config.yaml
arch: "wavenet"
noise_aug: 0.002
input: "log_mel"
win_length: 512
targets: ["voice"]
num_classes: 2
kernel_size: 5
widths: [128]
init: "trunc_normal_002"
orthogonalizer: "polar_express"
Rows from block 3, named by matrix and row number. Rows with one number belong to one channel. Each number is 128 + 24 x the weight over the matrix's rms, rounded and kept within 0 to 255. All counts start at 0.
# filt: filter width-5 conv, dilation 8 (model.blocks.3.filt.weight, 128x128x5), inputs 64-95, a 5 kernel for each
# gate: gate width-5 conv, dilation 8 (model.blocks.3.gate.weight, 128x128x5), inputs 64-95, a 5 kernel for each
filt.14 [ 80  74 115 133 106 128 138  92 189 116 155 112 114 111 121 117  78  98 112 142 111 137 116 139  85 131 105 117 123 139 139 124 132 132 155 119 140 135 153 123 148 128 136 154 152 130 139 123 162 129 119 136 125 126 159 159 142 124 116 124  65 120  97 150 154 100 123  58 121 102  93 113 140 119 153 148 101 148 147 138 184 145 134 190 130 119 121 132 132 126 126 134 132 144 143 122 137 173  94 103  89 126 131 137 139 163 129 148 131 163 103 152 141 178 126 134 132  87 105  96 126 164 106 148 164 140 136 196 145 137 111 136 120 149 136 131 119 117 155 118 140  89 146 120  64 140 134 161  97 107 170 158 145 158 110 145 130 124 174 146]
gate.14 [144 117 124 119 125 155 125 130  94 125 111 112 121 151 131  95 140  91 141 114 130 127 136 136 140 108  82 104 131 153  97 137 152 115 148 119  96 170 107 122 108 143 131 159 147 175 135 140 124 100 141 147 157 147 141 137 158 156 155 123 177 101  96 114  88  95 156 108 115  93 184 130  97 155  96 124 129 136  98 132 146 148 134 159 152 146 144 109 125 126 107 111 135 167 115 123 158 137 127 108 120 116 162 124 164  86 128 159 131 102 120  76 127 105 157 149 156 134 145 125 161 110 111 161 173 112 177  96 120  83 136 119 124 129 121 146 144 140 136 143 141 138  96  76  97 135 101 135 132 100 102 138 163 117 136 126  94 184 117 137]
filt.15 [177 121 137 117 121 107 151 144 139 126 127 125 139 148 157 149 102 146 106 142 159 145 118 132 136 157  99 145 159 128 164  82 155 102 120 183 126 148 130  74 145 141 105  81 119  72 156 117 101 134 106 163  81 145 139 169 107 151 146 132 118 130 111  76 124  92 165  68 145 114 151 169 138  91  84 137 137 109 159 133 102 142 131 101 128 123 166 119 103 137 119 130 131 142 141 174  98 107 103 144 131 135  83  94 141 121 120 144 108 129 177 144 119 155 117  95 141 103 160 131 128 129 133 100 122 159  82 136  84 149 125 149 141 153 103 126 108 122 140 101 119 115 159 109  89 156 132 118 108 143 160  61 124 129 125 146 128 144 166 131]
gate.15 [145 102 171 120  87 122  92 115 147 129 156 186  77 127 131 145 141 170 116 122 158 140 151 169 107 117 108 113 134 135 159 165 130  57 104 115 120 113 130 118  75  65 150 148 109  89 120 107 153 148 172  88 125 134 115 138 102 139  67 111 163  99  95 138 146 129 160  85 143 112 126 107 111 112  92 130 125 122 144 122 145  94 116 127 116 108 133 118 142 142 116 129 118 145 123 134 136  99 144 135 122 153 113 103 147 115 122 146 128 148 171 131 113 159 124 186 101 120 185 142 138  90 138 152 133  98 104 134 102 168  95 113 106 144 185 121 111 129 118 163 124 133 144 185  91 144 118 111 110 135  89 143 115 147 134 171 133 132 117 117]
filt.16 [130 136 113  98 105 132 143 147  88 112 123 133 145 132  85 122 110 187 178 143 152 145 171 133 143  87 133 153 159 143 181 121 153 143 115 147 123 153 139 113 105 121  99 132 140 128  92  52 118 136 146 155 146 140 109 131  89 137 158 135 127 167 122 135 102  89 110  74 145 134 158 107 135 123 103 105 115 143 158 154 141 146  93  92 118 146 147 126 115 124 120 123 140 130 110 132  97 183 106 132  88 156 158 161  99  81 111 139 163 157 115 104 104 159 136 130 117 134 137 158 107 131 160 117 139 169 114 131  88 107 143 140 138  94 123 113 135 135 135 144 117 147 112 156 134 161 146 108 123 108 146  98 172 160  87 133 118 160 128 127]
gate.16 [152 190 156 156 123 101 123  70 137 142 104 104 131 115 129 161 153 107 165 132 154 169  80 119 130 119 101 155 164 117  78 172 175 109 125 147  90 114 112 120 155 143 138 134 117 109 100 109 160 155 139 106 159 142 115 133 110  90 121  87 138 124  79  78 146 103  89 156 140 110 158 145 133  81 111 151 134 118 148 127 154 117 134 153 122 128 118 117 154 130 110 121 122 116 150 168 141  99 150 149 120 158 112  60 144 125 123 170 154 138 154 179  95 117 113 133 129 117 103 121 131 116 118 147 182  82 159 135 119 185 118 104 127 100 107 103 133 115 125 140  88 109 146 133  86 136 128 124 135 140 109 119 115 150 113 148 177 107  88 137]
filt.17 [153  96 124 127  99 148 156 144 140 158 119  95 118 174 145 130 127 141 107  81 169 122  98 144 122 103 125  97 120 143 120 146 133 160 115 114 114 155 101 156 105 128 140 126 135  95 158 153 174 155 157 161 121 100 126 103  69 161  76 176 114 147 118 106 130  92 135 101 163 112 124  93 142 145 118 160 138 131 143 141 139 122 152 159 143 142 138 118 130 118 132 116 119 131 145 152 141 103 177 123 134  95 156 143 173  82 138 166 121 138 144 100 111 100 105 119 134 144 125 107 123 151 115 143 115  94 123 121 114 124 156 148 138 127 145 144 115 175 150 153 128 108 102 119 128 119 127 117  93 168 141 156  86 119 152 112  78 168 129 149]
gate.17 [135 176  87 101  99 173 158 153 130 133 150 130 170 149 102 131 132 136 109 177 137 121 172 160 139 114 101 184 108 157 125 179 103 137 159 109  97 106 156 133 107 126 140 116 124 123 148 146 128 153 121 150 127 127 153 111 134 110 114 141 144 131  78 122 118 125 138 134  93 110 116 139  87  65 106 131 117 143 137 142 134 139 100 150 130 140 128 116 106 143 125 117 129 117 105  98 138 147 112 102 101  99 150 135 109 105 124 108 138  79 166 142 149 115 116 134 128 134 119 155 140 117 157 113 142 122 160 172 133  80 107 164  94 142 160 112 110 152 115  97 113 132 145  80  96 150 130  60 130 145 145  88 144  75 134 139 116 104 120 143]
filt.18 [ 85 140 126 141  89 114 132 109 119  95  89  96 127 144 131 137 130 140 129 149 103 144  91  91 113 114 126 126 145  68 120 102 114 124 118 101 157 143 155 113 102 121 154 111 143 189  88  75 140 130 152 106 121 149 117 122 145 165 127 127 163 157 171 129 113 163  91 169 122 116 151 152 121  99  94 117 138 146 141 155 139 170 120 160 149 126 133 127 124 144 134 107 160 128 151 213 140 143  83 106  97  98 130 143 166 105 166 134 102 142 139 136 118 108 109 114 126 111 144  97 153 119 119 138  99 125 150 140 200  99 138 135 119 132 135 172 149 119 130 102 174 147 105 156 128 142  90 137 139 106 124 137  88 109 124 125 133 161 115  71]
gate.18 [128 109 119 150 112 125 126 129 152 132 120 137 127 162 123 141 122  97 144 164 114 149 122 167 131 128 129 165 184 114 149 155  97 160 136  91 148 146 141 124 136 151 100 133 112  92 141  95 105 134 100 115 135 150 141 133 132  91 137 185  91 116 183 154 136  83 125 110  77 128 132 153  89 118 160 154 106 145  88 149 109 121 142 156 121 154 149 119 131 119 139 118 134 138 118 126 142 149 139 128 154 118 125 120 145 137  96 105 119 127 120 119 142 142 123 146  85 141 113 128 161 128 138 133 105 159 162 108 137 134 135 112 156 150 133  96 148 146 154 115  92 130  85 110 111 159 149 126 119 103 153 150  99  81 140 152 114 148 143 127]
filt.19 [127 103 106 140 168 130 152  91 124 110 152 129 146 137 117 131 116 151 102 100 134 149 141 131  82  81 153 125 107 138 124 129 124  85  91 105 139 129 170 129 146 158 137 148 136 110 141 122 159 128 106 119 102 149 125 149 134 133 171 127 125 141 166 111 116 113 121 136 102 143 134 108  91 120  77 161 136  98 128 119 149 185 135 171  99 163 140 117 124 141 112 127 126 125 156 119  97 132 100 114 145 120 108 149 139 124  98 149 141 154 123 128 128 174 146 175 127 130 100 123 108 129 103 136 112 151  94 112 167 181 121 126 104 127 132 136 101 115 127  95 154  89 130 101 105 146 157 133 146 106  80 140 110 154 143 128 144 112 139 126]
gate.19 [121 127 116 170 175 113 120 170 111 165 123 112 139 115  96 135 115 129 175 136  74 106 142 149  98 157 122 136 145 116 121  90 158 135 132 113 141 120 138 140 127 132 121 132 122 134 137 190  85 156 150 119 132 135 134 144  88 113 123 105 114 121 137 141 167 107 105 142  84 156 172 163 113 132 135 125 157 117 179 142 152 186 150 121 109 137 127 160 127 147 123 118 109 128 138 116  67 104 151 122 175 116 101 138 128 126 184 112 185 148 119 125 123 164 147 112 132 114 116 134 148 162 112 153 122 143 113 142 121 112 125 116 120 125 153 102 143 113 136 130 100 124 158 179 125 106  98 195 119 133 128  85 101 120 115 146 156  71 152 144]
filt.20 [140 141 134 147 161 126 100  83 164 130 179 144  90 120 103 136 165 135 120 116 141 129  58 132 132 124 138  99  79  87  97 154 135 112 109 112 107 116 117 102 118 145 142 130  98 101 169 130 142 139 115 139 101 112 134 153 150 155 130  70 134 152 153 142 122 152 125 136 126  95 117 173 106 101 155 107 134 141  95 111 151 113 162 107 114 127 131 154 134 139 142 107 129 100 121 137 108 147  60 165 127 114  99  79 143 156 117 125 126 107 133 106 127 134 127 116 127 126  89 140 108 138 129 138 164 155 155 110 155 182 133 137 133 127 130 131 158 126 134 136  90 125  88 117 123 104 138 130 110  83  75  76  96  82 159 110 135 130 114  92]
gate.20 [137 142 175 134 120 141 159 162 125 139 142 134 153 107 132 147 108 112 208 152  75 151 154 127 130 156 122 119 109 119 150 126 204 140 130 121 151 137 130 134 138 141 133 114 112 115 102 120 123 124 105 111 120  73 132 152 109 150 140 106 157 129 109 100 175 134 119  77 134  92 125 124 120 163 134 118 172 149 136  95 116 101 140 153 128 118 131 128 134 115 127 148 119 112 124 113 104 103 108  98 168 153 142 116 101 157 155  96 126 143 144 148 154 112  78 114 123 102 156 139 112 109 133 133 156  74 173 172 122 156 106 136 123 139 130 126 106 113  91 117 153 139  97 101 113 154 189 104 163 131 143  91 103 107  91 129 136 165  94  77]
filt.21 [173 155 135  94 100 156 163 158 128 113 139 116 118 166 121 156 138 112 141 113 157 138 144 102 112 161  94 112 139 148 143 116 167 146  68  97  76 145 162  95 153 163  79 138 134  95 167 132 138 150 149 140 123 136 101  76  95 142 142 115 193 120  75  94 113  89 137 152 111 135  93 127 122 151 122 143 172 102 115 125 113 115 132 123 170 137 127 164 117 121 110 126 107 133 131 114 138  86 137 145 185 126 124 166 131 166  76 152 168 138 167 124 117 110 112 139 155 113 130 155 127 122 108 127 101 161 132 137 108 103 133 133 132 131 137 132 104  97 135 134 124 127 113 141 148 133 119 134 109 138 153 139 127 152  63 110 128 119  98  98]
gate.21 [134  97  90  69 169  87 160 141 108 117 155 139 140 126  93 114  57 159 105 138 140  91 141 111 135 134 111 141 137 146  88 147 130 145  95 148 127 146 142 140 141 145 148 167 138 116 161 114  95 131 146 145 115 100 131 147 139 147 126  95 109 121 120 167 136 108  45 109 153 132 162 123  93 140 114 136 157 101 113 133 125 153 131 145 124 163 119 114 150 128 141 148 163 135 153 140 148 129 116  93 158 176 167 142 100 151 136 123 155 158 123 119  90 132 172 144 132 125  98 113  77 129 156  85 114  67 162 159 156  74 141 139 125 126 147 140 136 112 120 132 133 121 155 124 165 128 143 130 172  91 115 145  94 140 146 125 179 122 124 119]
filt.22 [160 152 131 116 184 158 110 133  93  77 108  98 121  69 119 149 134 151 138 144 160 110 180 109 136  90  89 135 151 123 163  82 138 151 185 108 132 146 152 142 136 132 139 127 143 156 135  64 166  87 166 122 169 137 145 167 111 158 144 122 130 111 145 165 145 155  52 120 124 144 112 118 119 123 149  89 142 128 132  99 133 120 137 143 139 136 126 143 105 119 101 115 130 105 127 109 115 126 169 135 122 153 108 120 145 148 141  99  98 112 108 174 143 115 135 130 118 128  85  92 131 117 151 118 119 108 159 159 184 115 112 120 135  99 139 142 132 117 157 103 166 182  93 132 112 159  90 127 109 119  70 113 109 137 171 138 146  88 142 128]
gate.22 [ 91 108 141 137 129 122 105  67  44 182 140 108 114 115 103 157  99 177 132 133 146 117 102 107 111  59 141 132 105 148  99 131 148 169 147 136 143 137 113 103 145 119 130 121 129 190 172  84 128 103 135 119 131 136 111 168 136 111 145 142 101 150 143 113 154 117 151 110 153 107 116 144 105 155 152 119 125 148 146 147 139 148 109 128 124 125 129 137 103 128 136  99 128 117 131  95 114 158 107 167  92 130 170 128 105  98 143 163 147 141 154 147 102 126 148 159  87 132 123 112 126 139 119 152 152 127 151 161  90 182 127 140 156 132 118 123 118 118 129 125 160 130 139 114 112 176 135 117 175 164 147 154 172  78 166  81  92 122 132 152]
filt.23 [126 167 164 137 124 143 126 150  94 113 179 138 164 144 164 125 117 175 106 131 124 161 137 104 173 141  82 127 162 138 124 104 141 114 128 152 122 120 108 128 101 127 118 118 124 179 166 129  61 154 118 128 114 150 107  84 144 141  69 146 124 111 149 120 101 174 121  70 125 129 105 155 110  86 110 136 135 102 119 154 141 114  59 140 150 123 144 108 117 148 153 125 101 135 151  83 121 161 148 136  98 135 175 114 134  92 174  84 115 125 129 201 122 117 143 141 153 107 113  98 162 155 115 130  94  89 111 138 119 153 121 132 111 108 108 127 138 128  68 127  95 131 111  90  84 130 144 132 178 115  78  80 121 156 113 103 131 124 134 138]
gate.23 [111 176 101 101 100  86 113 129 167 106 128 101 145 123 144  91 140 128 132 164 125 108 122 128 180 165 147 112 114 151 121 125 154  94 162 173 134  99  75  95  97 116 131 160 125 114 148 160 141 135 124 127 135 135 158 123 126 137 167  97 111 189 125 145 181  90 107 171 135 103  89 102 126 116 138 120 117 140 130 171 125  95 128 130 135 142 132 154 120 121 126 128 136 146 119 122 123 139 117  92 133  95 120 142 143 113 133 108 113 125 178 105 144 143 144  86 130 116 134 126 122 132 129 139 122  67 133 135 154 118 149 134 133 149 148 142 111 139 155 132 124 119 164 112 152 140 152 118 115 123 164 119 118 112 175 139 116  82 140 183]
filt.24 [115 164 112 118 108 132 153 184 165  94  76 132 137 131 129 143 136 132 108 123 119 150 158 185 131  92 142 136 103 139 141 189 132 124 114  86 122 134 103 118 143 142 118  87 124 146 110 119 125 124 118 125 147 148 133  91 122 113 120 116 102 131 135 124 122 125  78 122 168 177 152 102 122 120 151 128 125 121 120 140 142 111 176 131 154 137 144 114 135 114 115 133 125 134 128  85 130  80 128 131 107 119 146 150 154  77 143 147 170 141 130 150 159 128 162 113 129 119 132 123 131 129 136 118 120 102 152  90 112 100 157 136 134 139 114 124 137 133 115 122 122 167 128 135 113 157 137 151  92 137  96 140 139 123 146 138 170 128  93 123]
gate.24 [148 142  70 147 112 138 118 131  97 137 114 103 126 147 101 124 159 153 150  87  97  95 153 130 125 141 118  84 155 147  92  80 104 122  84 156  95 149 132 138 101 114 115 112  75 150 161 117  73 150 114 122 143 120 161 145 125 110  76 150 131 141 109 162 126 110 135  61 116 154 124 161 131  90 146 105 142 146 143 138 128  97 115 104 134 133 123 138 136 107 128 147 116 149 132  91 102 124 114 143 100  91 163 135 157 118 121 138 120 152 102 146 165 156 164 119 147 104 114 167 140 141 106 128 114 129 129 120 110 103 111 108 103 106 118 137 149 115 122 138 121 127 101 147 130 146 121 158  98 128 133 100 119 118  88 140 128 156 142 170]
filt.25 [122 176 104 100 109 122 101 136 151 177  75 156 141 113 117 120 143  98 120 146  93 103 132  90 107 108 140 113 135 135 176 172 153 156 116 114 103  87 137 116 142 134 103 124 144 175 134 154 115 203 110 126 136 142 136  85 142 140 124 111 178 103 135 141 147 158 122 169  96 142 171 179 141 152 114 103  89 144 120  99 131 109 111 145  91 109 109 142 110 124 110 143 134 113 121 120  94 121 112 129 101 103 106 144 117 115 137 118 116 155 105  93 113 129 121 116 129 149 127 118 126 125 143 131 152 102 153 210  98 135 113 102 117 103 147 143 156 107 149 110 199 124 112 142 144 110 122 127 152 122  82  99 114 100 139 148 126 158 123 176]
gate.25 [116  99 103 166 127 122 101 162  99 128 123 165 117  94 120 162 162 138 127 150 138 110 166 129 147 135 129 164 121 149 117 142 166 118 149 125 126 156 142 145  96 117 107 105 134 155 110  92 102 105 106 122 137 115 129  67 125  74 113 143 128 125 154 134 151 152  79 135 142 154 127 162  74 129 138  95 118 101 127 136  57  43 103  69 124 147 126 119 123 120 132 131 132 132  92 133 156 123 154  96  87 112 111 110 147 129 151  89 114 142  86 116 155 107 123 134 113 133  96 104 157 151 130 154 144 140 155 137 115 125 107 107 149 126 123 115 156 130 145 137 164 167 115 170 110 121 110 101  89 113 124 190 111  61  99  94 115 130  92 121]
filt.26 [114 139  70 125 123 127 122 153 124 116 104 205 121 162 151 158 115 148 104 125  93 113 126 148 126 103  89 168 106 103 151 143 153 142 132 142 116 121 126 117 147 127  92 160 120 139 103 107 160 130 153 141 126 122 128 132 103  99 126 140 180 111 133 121 147 140 151 137  85 153 147 136  71 164 170 131 125  97 157 140 139 133  94 149 103 154 100 130 132 117 113 159 110  97 128 130 141 164 133  85 110 126 119 126 119  94 107 130 146 111 117 154 151 170 154 117 136 134 102 178 144 111 136 142 118 135 150 100 132  85 142 117 120 122 143 157 145 102 124 143 131 141 156 100  98 138 127 127 139 147 142 189 192 183 131 133  98 140 119 148]
gate.26 [121 141 189 189 106 147 130 124 126 132 109 174 133 111 140 125 171 138 124 112  85 111 127 155 125 141 125 177  95 128 113 126 145  66 167 125 110 133 121 123 173 158 101 111 135 198 119 120 136 126 118 118 115 134 100 101 120 108 166 106 142 126 143  80 131  61 145 155 121 158 144 117 115 146 168 115 159 110 123 130 119 139 124  94 100 118 123 120 117 102 101 140 138 151  98  46 136 140 130 149 153 138 112 118 131 112 157 124  94 114 155 142 126 108 123 109 142 133 164 107 146 150 152 139  97 120 141 189 100  75 141 104  88 150 129 107 139 161 121 132 102 106 169 126 177 154 122  76  76 124 109 125 122 177 162 185 182 109 108 113]
filt.27 [152 126  98  97 139 111 174 124 125 144 148 108  88 107 139 110 143 144 131 138 137  83 119 131 148 137 111 154 156 138 148 103 128 139 115 104 125 129 146 120 111 134 132 122 126  90 128 121  88 100 118 119 137 113 152 139 145 146 147 154 100 119 110 120 130 169 143 134 161 109 130  85 145 132 103 124 131 124 108 143 137 123 133 139 126 133 121 119 144 147 120 111 104 125 177 146 154 117 169 187 113 128 128 136  74 116 164 165 155 124 108 140 146 122 168 147 119 143 141  94 107 160 116 138 123 160 150  92 138 158 120 142 148 117 135  99 146 128 130 158 115 113 144 113 130 101 122 123 120 121 117 147 166 106  90 117 166 148 153 132]
gate.27 [146 123  89 158 125 135  94 106 148 149 147 117  96  81 162 136 152 129 143 119 117 159 132 174 125 129 128 102 132 119 127 148 136 133 158 126 145 137 160 152 168 164 102 138  88  93 112 130  91  59 148 143 162 161 162 149 162 142 118 121 158 130 189 138 140 162  94 111  80 114  91 136 161 142 105 151 170 103 134 107  96 148 121 100 102 113 147 147 136 115 134 128 100 127 106 112 131 131  93 174 120 141 125 121 154 128 138  83 132 135 126 135 154 124 120 135 144 100 116 157 133 131 162 142 125 165  96 105 121 119 132 121 155 124 124 120  81 100 106 126 146 138 127  85 141  89 139 135 155 125 116 158 150 115 147 121 112 104 139 116]
filt.28 [132 114 149 133 131 113 171  88 158 113 146 157 153  95 133 184  90 124 141 138 124 111 167 123 143 117 157 141 135 119 116 139 146 108 119 158  89 123  91 125 104  76 114 143  91  96 151  84 141 146 133 140 131 158 150 157 127 126 129 187  58 163 112 178 129 124 113 129 111 156 141  58 151 137 133 172 122 126 121 138 147 133 114 146 117 106 120 127 166 119 149 148 153 116 126  87 109 113 106 135 145 119 177 124 170 142 134 165 135 108 133  84 125  90 145 136 141 157 140  96 113 122 103 157 134  91 149 154 148 112 104 147 117 127 117 110 138 153 132 120 118 157 130  83 107  88 152 118 115 126 127 118 181  74 181 113 104  93 160 185]
gate.28 [119 147 117 107 145 114 107 133 148 139 120 120 131 113 168 129 116 136 134 124 129 105 150 138 129 140 134  92 140 141 143 145 134 128  92 125 131 159 164  98 166 125 165 108 129 110 116 124 178 127 161 161  99 151 113 152 116 122 166 124 131 159 148  55 150 134  74 151 189  84 142 129 170 141 119 160 117 139 147 124 145 148 145 129 116 148 164 126 129 137 116  95 139 119 144 168 149 136 151 127 141 168 110 123 116 134  92  95 128 135 124 120 154 128 169 125 145 116 121 142 132 135 152 109 133 130 172 123  97 159 152 126 173 100 136 130 113 116 154 118 106 116 147 121 126 105 152  98 136 132 145 149 141 106 124 150 149 121 142 152]
filt.29 [158  84 120 145 142 111 132 104 153  89 146 131 138 119 134 115 121 112 110 189 114 139 179 141 128 113 154 129 107 121 120 144 106 172 172 123 149 121 130 118 159 135 150 120 120  98 167 130  74 146 125 130 117 126 140 148 134 111 112 126 143 167  58 199  91 139 116 136 113 137 101 116 107  88 125 123 140 154 118 112 132 125 174 162 114 120 138 134 124 119 148 112 132 125 117 154 149  95 130  99 101 134  84 114 166  92 112 113 144 116 103 110  70 125 174 140 123 124 130 150 127 122 111 122 148 136 148  48 143 128 112 106 140  98 140 125 135 101 140 118 117 118  63 126 156 110 112 125 145 103  74 131 109 102 108 148 119 117 179 136]
gate.29 [129 150 204 102  99 141  98 153 144 104 121 120 171 115 132 142 153 153 104 142 171 162 147 146 138 127 126  92 141 110 168 143  95 103 155 139 151 143 136 122  95  97 135 119 111 137 137 135 118 117 179 137 114 136 138  91 127 185 107 166 111 139 120 149 100 135 124 143 111 148 107 135 144  86 143 118 103 143 117 123  95  91 139  91 145 160 164 136 107 138 119 126 141 136 141 149 124  96 120 152 149 127  98 129 152  83 168 122 188 124 109 143 184 137 113 120 129 145 100 118 110 135 108 150 139 107 118 143 143  91 131 126 141 138 138 116 126  97 133  89 133 175 122 107  97 111 130  85 102 138 158 129 104 134 127 125 106 148 143  73]
filt.30 [126 149 103 146 110 104 119 137 126 195 122 162 139 141 137 161 164 126 127 109 126 106 142 155 175 137 160 115 141  67 164 124  88 136 164  95 177 130 122 131 174 140 113 130 142 140 128 149 147 128 108 116 140 113 127 101 124 101  85 135 147 128 112 129 145 108 106 157  78  91 126 120 140 156 136 102 155 106 173 143 156 136 106 165 174 135 124 112 155 138 135 154 125 112 137 162 159 102 115  93 114 132 103  93 106 115 133 117 144 117 127 116 101 138 116 101 142 138  97 188 129 135 140 112 149 172 141  89 145 169 133 108 131 145 142 116 160 128 129 113 148 113 131 125 109 170 120 142 137 141 129 106 126 123 115 129 149 107 146 137]
gate.30 [137 126  85 127 148 104 139 106  93 100 147 144 121 118 145 128 137 140 122 129 126 125 153 158  96  82 170  97 104  99 143 114 128 123 135 154 127 113 130 115  93 118 109 128 121 110 140 133 147 149 146 165 127 144 135 165 156 145 115  86 123 113  89 129  62 120 177 129  96 154 126 129 191 140 113 142 120 117 136 126 136 117 111 142  98 114 106 107 112 134 127 158 132 130 150 167 106 129 148 142 126 126 149 159  94 134 142 141 127 153 190 171 135 115  66 133 103 116 112 129 129 130 141 112 160 179  79 147  59 114 163 114 104 153 145 124 127 144 115  99  99 117 150 175 131 127 120  85 114 115 143 114 131 125 141 144 176 116  93  95]
filt.31 [142 119 143  85 153 138 151 167 143 154 163 112 139 138 104 100  85 109 127 141 116 144 104 137 121 112 112 153 176 154 129 134 129  98 157 119 131 127 176  92 118 129  90 139 142  99 173 160 100 143 147 140  97  96 121 137 191  85 152 122  91 154 168 127 136 146 135  82 163 117 143 136 127 135 144 140 153 125 109 128  81 148  93 149 126 142 131 143 111 147 120 163 132 115 158 175 115  99 112 139 152 140 136 168 145 124 114 139 146 154 145 150 154 120 112 141 133 133 131 130 111 106 134 100 138 167 105 154 103 154 124 138 191 147 123 139 136 126 133 108 140 144 148 167 181 146  85 135 149 153 188 174 141 112  96 143 136 113 109 144]
gate.31 [119 155 122 140 137 108 143 148 105 161 106 136  82 140 109 146 203 131 129 108 140 155 114 107 127 135  97 145 119 124 165 126 117 134 133 152 121 137 138 123 174 155 143 106 132 160 121 128 105 115 138 125 132 162 140  99 122  64 126 137 136  84 138  59 122 100 120 128 101 121 116 113 151 170 145 124 157 137 135 125 119 114 117 139 135 154 153 148 116 124 144 134 116 138  92 107 107 143 170 115 152 125 158 101 150 136 105 118  84 147 118 163 137 142 108 116 147 101 154 100 141 145 128 182 127  79 129 134 158 131 134 124 122 140 132 121 104 131  75 126 130 151 127 114  78 162 116 140 142 159 103  91 107 139 143 125 127 140 142 109]
filt.32 [ 85  97 155 112 105 119 140 133 133 103 119 110 113  99 147 158 126 104 177 147 124 140 114 126 136 104 143 139 112 129 170 142 117 165 135 127 168 140 125 113 131 146 158  96 174 115 151 155 126 157 172 103 112 110 107 113 133 145 105 114 104 109 116 166 103 134 122 151  79 154 127 136 144 148 131 118 136  67 119 112 123 134 106 139 121 137 111 116 142 131 144  85 124 134 117 146 161 145 129 138 120 138  94  77 123 119 152 100  85  93  77 157  67  79 128 126 141 158 135 146 132 119 163 125 109  98 123 127  94 118 155 187 124 132 138 112 109 161 145  85  98 121 171  95 115 143 101 140 153 152  94 126 146 119 147  63 128  93  84 101]
gate.32 [101 146 124  98 132 113 150 101 125 177  96 110 112 141 113 121 137 127 146 101 113 158 120 121 148 130 134 146 167 133 127 128 122 136 155 147 140 151 146 108 107 148  87 120 150 149 199 140 143 128 116 148 108 145 127 132 122  83 153 130  98 125 165 148 101 123 117 170 100  89 140 140 145 133 147 145 129 142 117 118 132 147 129 118 129 127 124 132 134  99 109 133 160 146 106 166 126 139 183 131 130  70 140 179 137 128 117 103 121 138 156 125 118 135 120 173 135 135 149 129 128 147 127 113  90 154 138 101  99 139 142 147 129 153 134 148 130 136 115 132 159  86 169 144 137  83 134  76 141 155 124 152 115 166 119  91  78 117 164  92]
filt.33 [130 158 150 138  83 105 101 126 124 131 127 146 130 174 145 136 142 165 208 126 144 111 137 165  98 120 129 116 129 117 149 165 102 122 116 119 152 123 100 140 115 121 125 131 139 111  98  83  86  88 112 127 119 150 142  72 150 101 105 143 167 131 134 149  46 142  75 140 117 179 113 131 135 126 124 127 140 132  81 128 137 119 105 113 157 123 140 113 102 114 139 121 101 138 146 111 157 122 153 119 141 167  94 117 143 120 149 120 111 158 119 135  84 158 118 104 107 134 122 160  99 105 123 125 117 129  89 159 129  59 105 139 127 121 120 133 105 119 109 129 114  58 105 152 119 172 156 134  90 171  87 133 165 153 101 112 133 121 134 150]
gate.33 [159 136 121  74 117 112 172  69 120 112 104 142 116 101 147 117  91 121 114 118 166 165 105 158  99 110  95  91 150  90 113  97 123 103 145 141 139 126 112 106 107 101 129 191 112  91 128 119 142 132 151 132 132 153 124 136  85 126 100  80 146  77 129 152 115 121  72 149 158 114 127 147  82 148 126 141 120 126 159 121 134 133 111 136 108 131 133 125 122 144 121 131 158 123 139 158 136 118 133 173 161 165 120 117 158 135 167 127 153  99 179 150 112 146 119 127 114 133 147 187  78 152 107 100 115 178 176 113 145 166 141 123 101 151 131 148 153 133 153 123  96 171 124 119 128 148 157 142 123 145 158 121 132  98 147 115 146 105 139 112]
filt.34 [147 128  98 153 209  96 120 131 143 125 158 121  87 135 109 148  94 119 143 152  86 110 125 107 123 125 136 161 136 104  94 106 124 105 140 111 101 118 122  96 137 148 134 123 157 111 148 121 156  74 100 132 117 105 138 116 144 122 148 108 113 195 150 137 101  76 145  79 121 109 123 144 124 118 119  98 152 119 117 118 142 137 168 129 111 137 129 133 125 132 142 120 115 142 125  89 161 123 122 115 142 100 128 111 132 152  91 122 173 160 121 128 134 102 137 141 132 142 165 111 139 101 142 101 160 120 143 104 159 167 135 145 130 121  98  91 125 105 143 126 140  94 142 167 114 127 116 113 146 109 129 134 188  84 128 126 131 107 151 142]
gate.34 [148 157  76 148 115 144 117 152 145 137 128 117 133 138 134 119  98 123 154 143 159 125 155 156 151 113 121 142 163 170 138 139 173 112 153 160  99 141 113 116 132 128  82 124 125 136 161 175 113 125 123 145 141 128 158 142 120 117 190 132  85 120 102 136 167 155 137 120  83 126 185 130 115 101 106 116 110 126  97 128 117 145 123 123  97 147 116 120 128 126 102 118 132 155 153 128 102 108 114 167 136  90  98 152  86 137  87 122 121 105 123 137 106 120 171 151 158 162 114 126 101 143 156 142 134 121 124 113  92 145 152 135 137  82 125 114  96 143 120 151 131 143 126 100 107 127 131 125 106  85 148 142  69 136 135 102  69 124 172 102]
filt.35 [125 155 158 119  97 110 104 143 123 150 145 118 120 137 151 128 107 170 148 161 118 123 148 102 130 125 111 132 168  52 133 149 120 142 148  98 118 162 120 153  89 102 118 144  99 171 123 133  85 138 121 134 128 166 141 143  82 147 110 192 168  63 130 139 147 172 139  93 107 160 121 119 144 139 149 115  96 139 114 112 156 109  82 155 112 112 119 122 134 128 139 122 139 127 160 122 142 107 151 140  89 131  90 112  79 103 180 116 106 136  88 116 188 113 145 160 134 109 156 140 119 143 142 101 113  48 152 146 160 111 139 122 129  92 126  87 124 105 156 137 123 187 110 159 140 118 101 157 156 124 140 169 125 105 135  94 121 158 131  96]
gate.35 [141 130 107 162 151 103  79 138 123 112 117 142 133 123 132 134 127 166 124 149 139 106 108 138 116 131  74 171 110 111 136 186 113 115 105  99 109 117 161 127  95 162 178 101 158 110 100 156  98 141 121 151 120 141 115 154  92 124 130  98 107 137 147 154 146 118  66 104 150  77 129 110 152 152 128 121 143 120 137 125 127 132 125  81 135 125 119 126 165 134 116 127 113 108 133 144 115 127 151  96 136 184 115 146 112 136 144 130 146 143 119 129 133 120 136 129 114 110 166 164 137 128 114 153 152  93  83  90  99 151 109 149  98 124 166 134  82 137 149 137 129 116 105 128  35  99 131 121 141 133  96 128  96 179 143 151 118 115 117 139]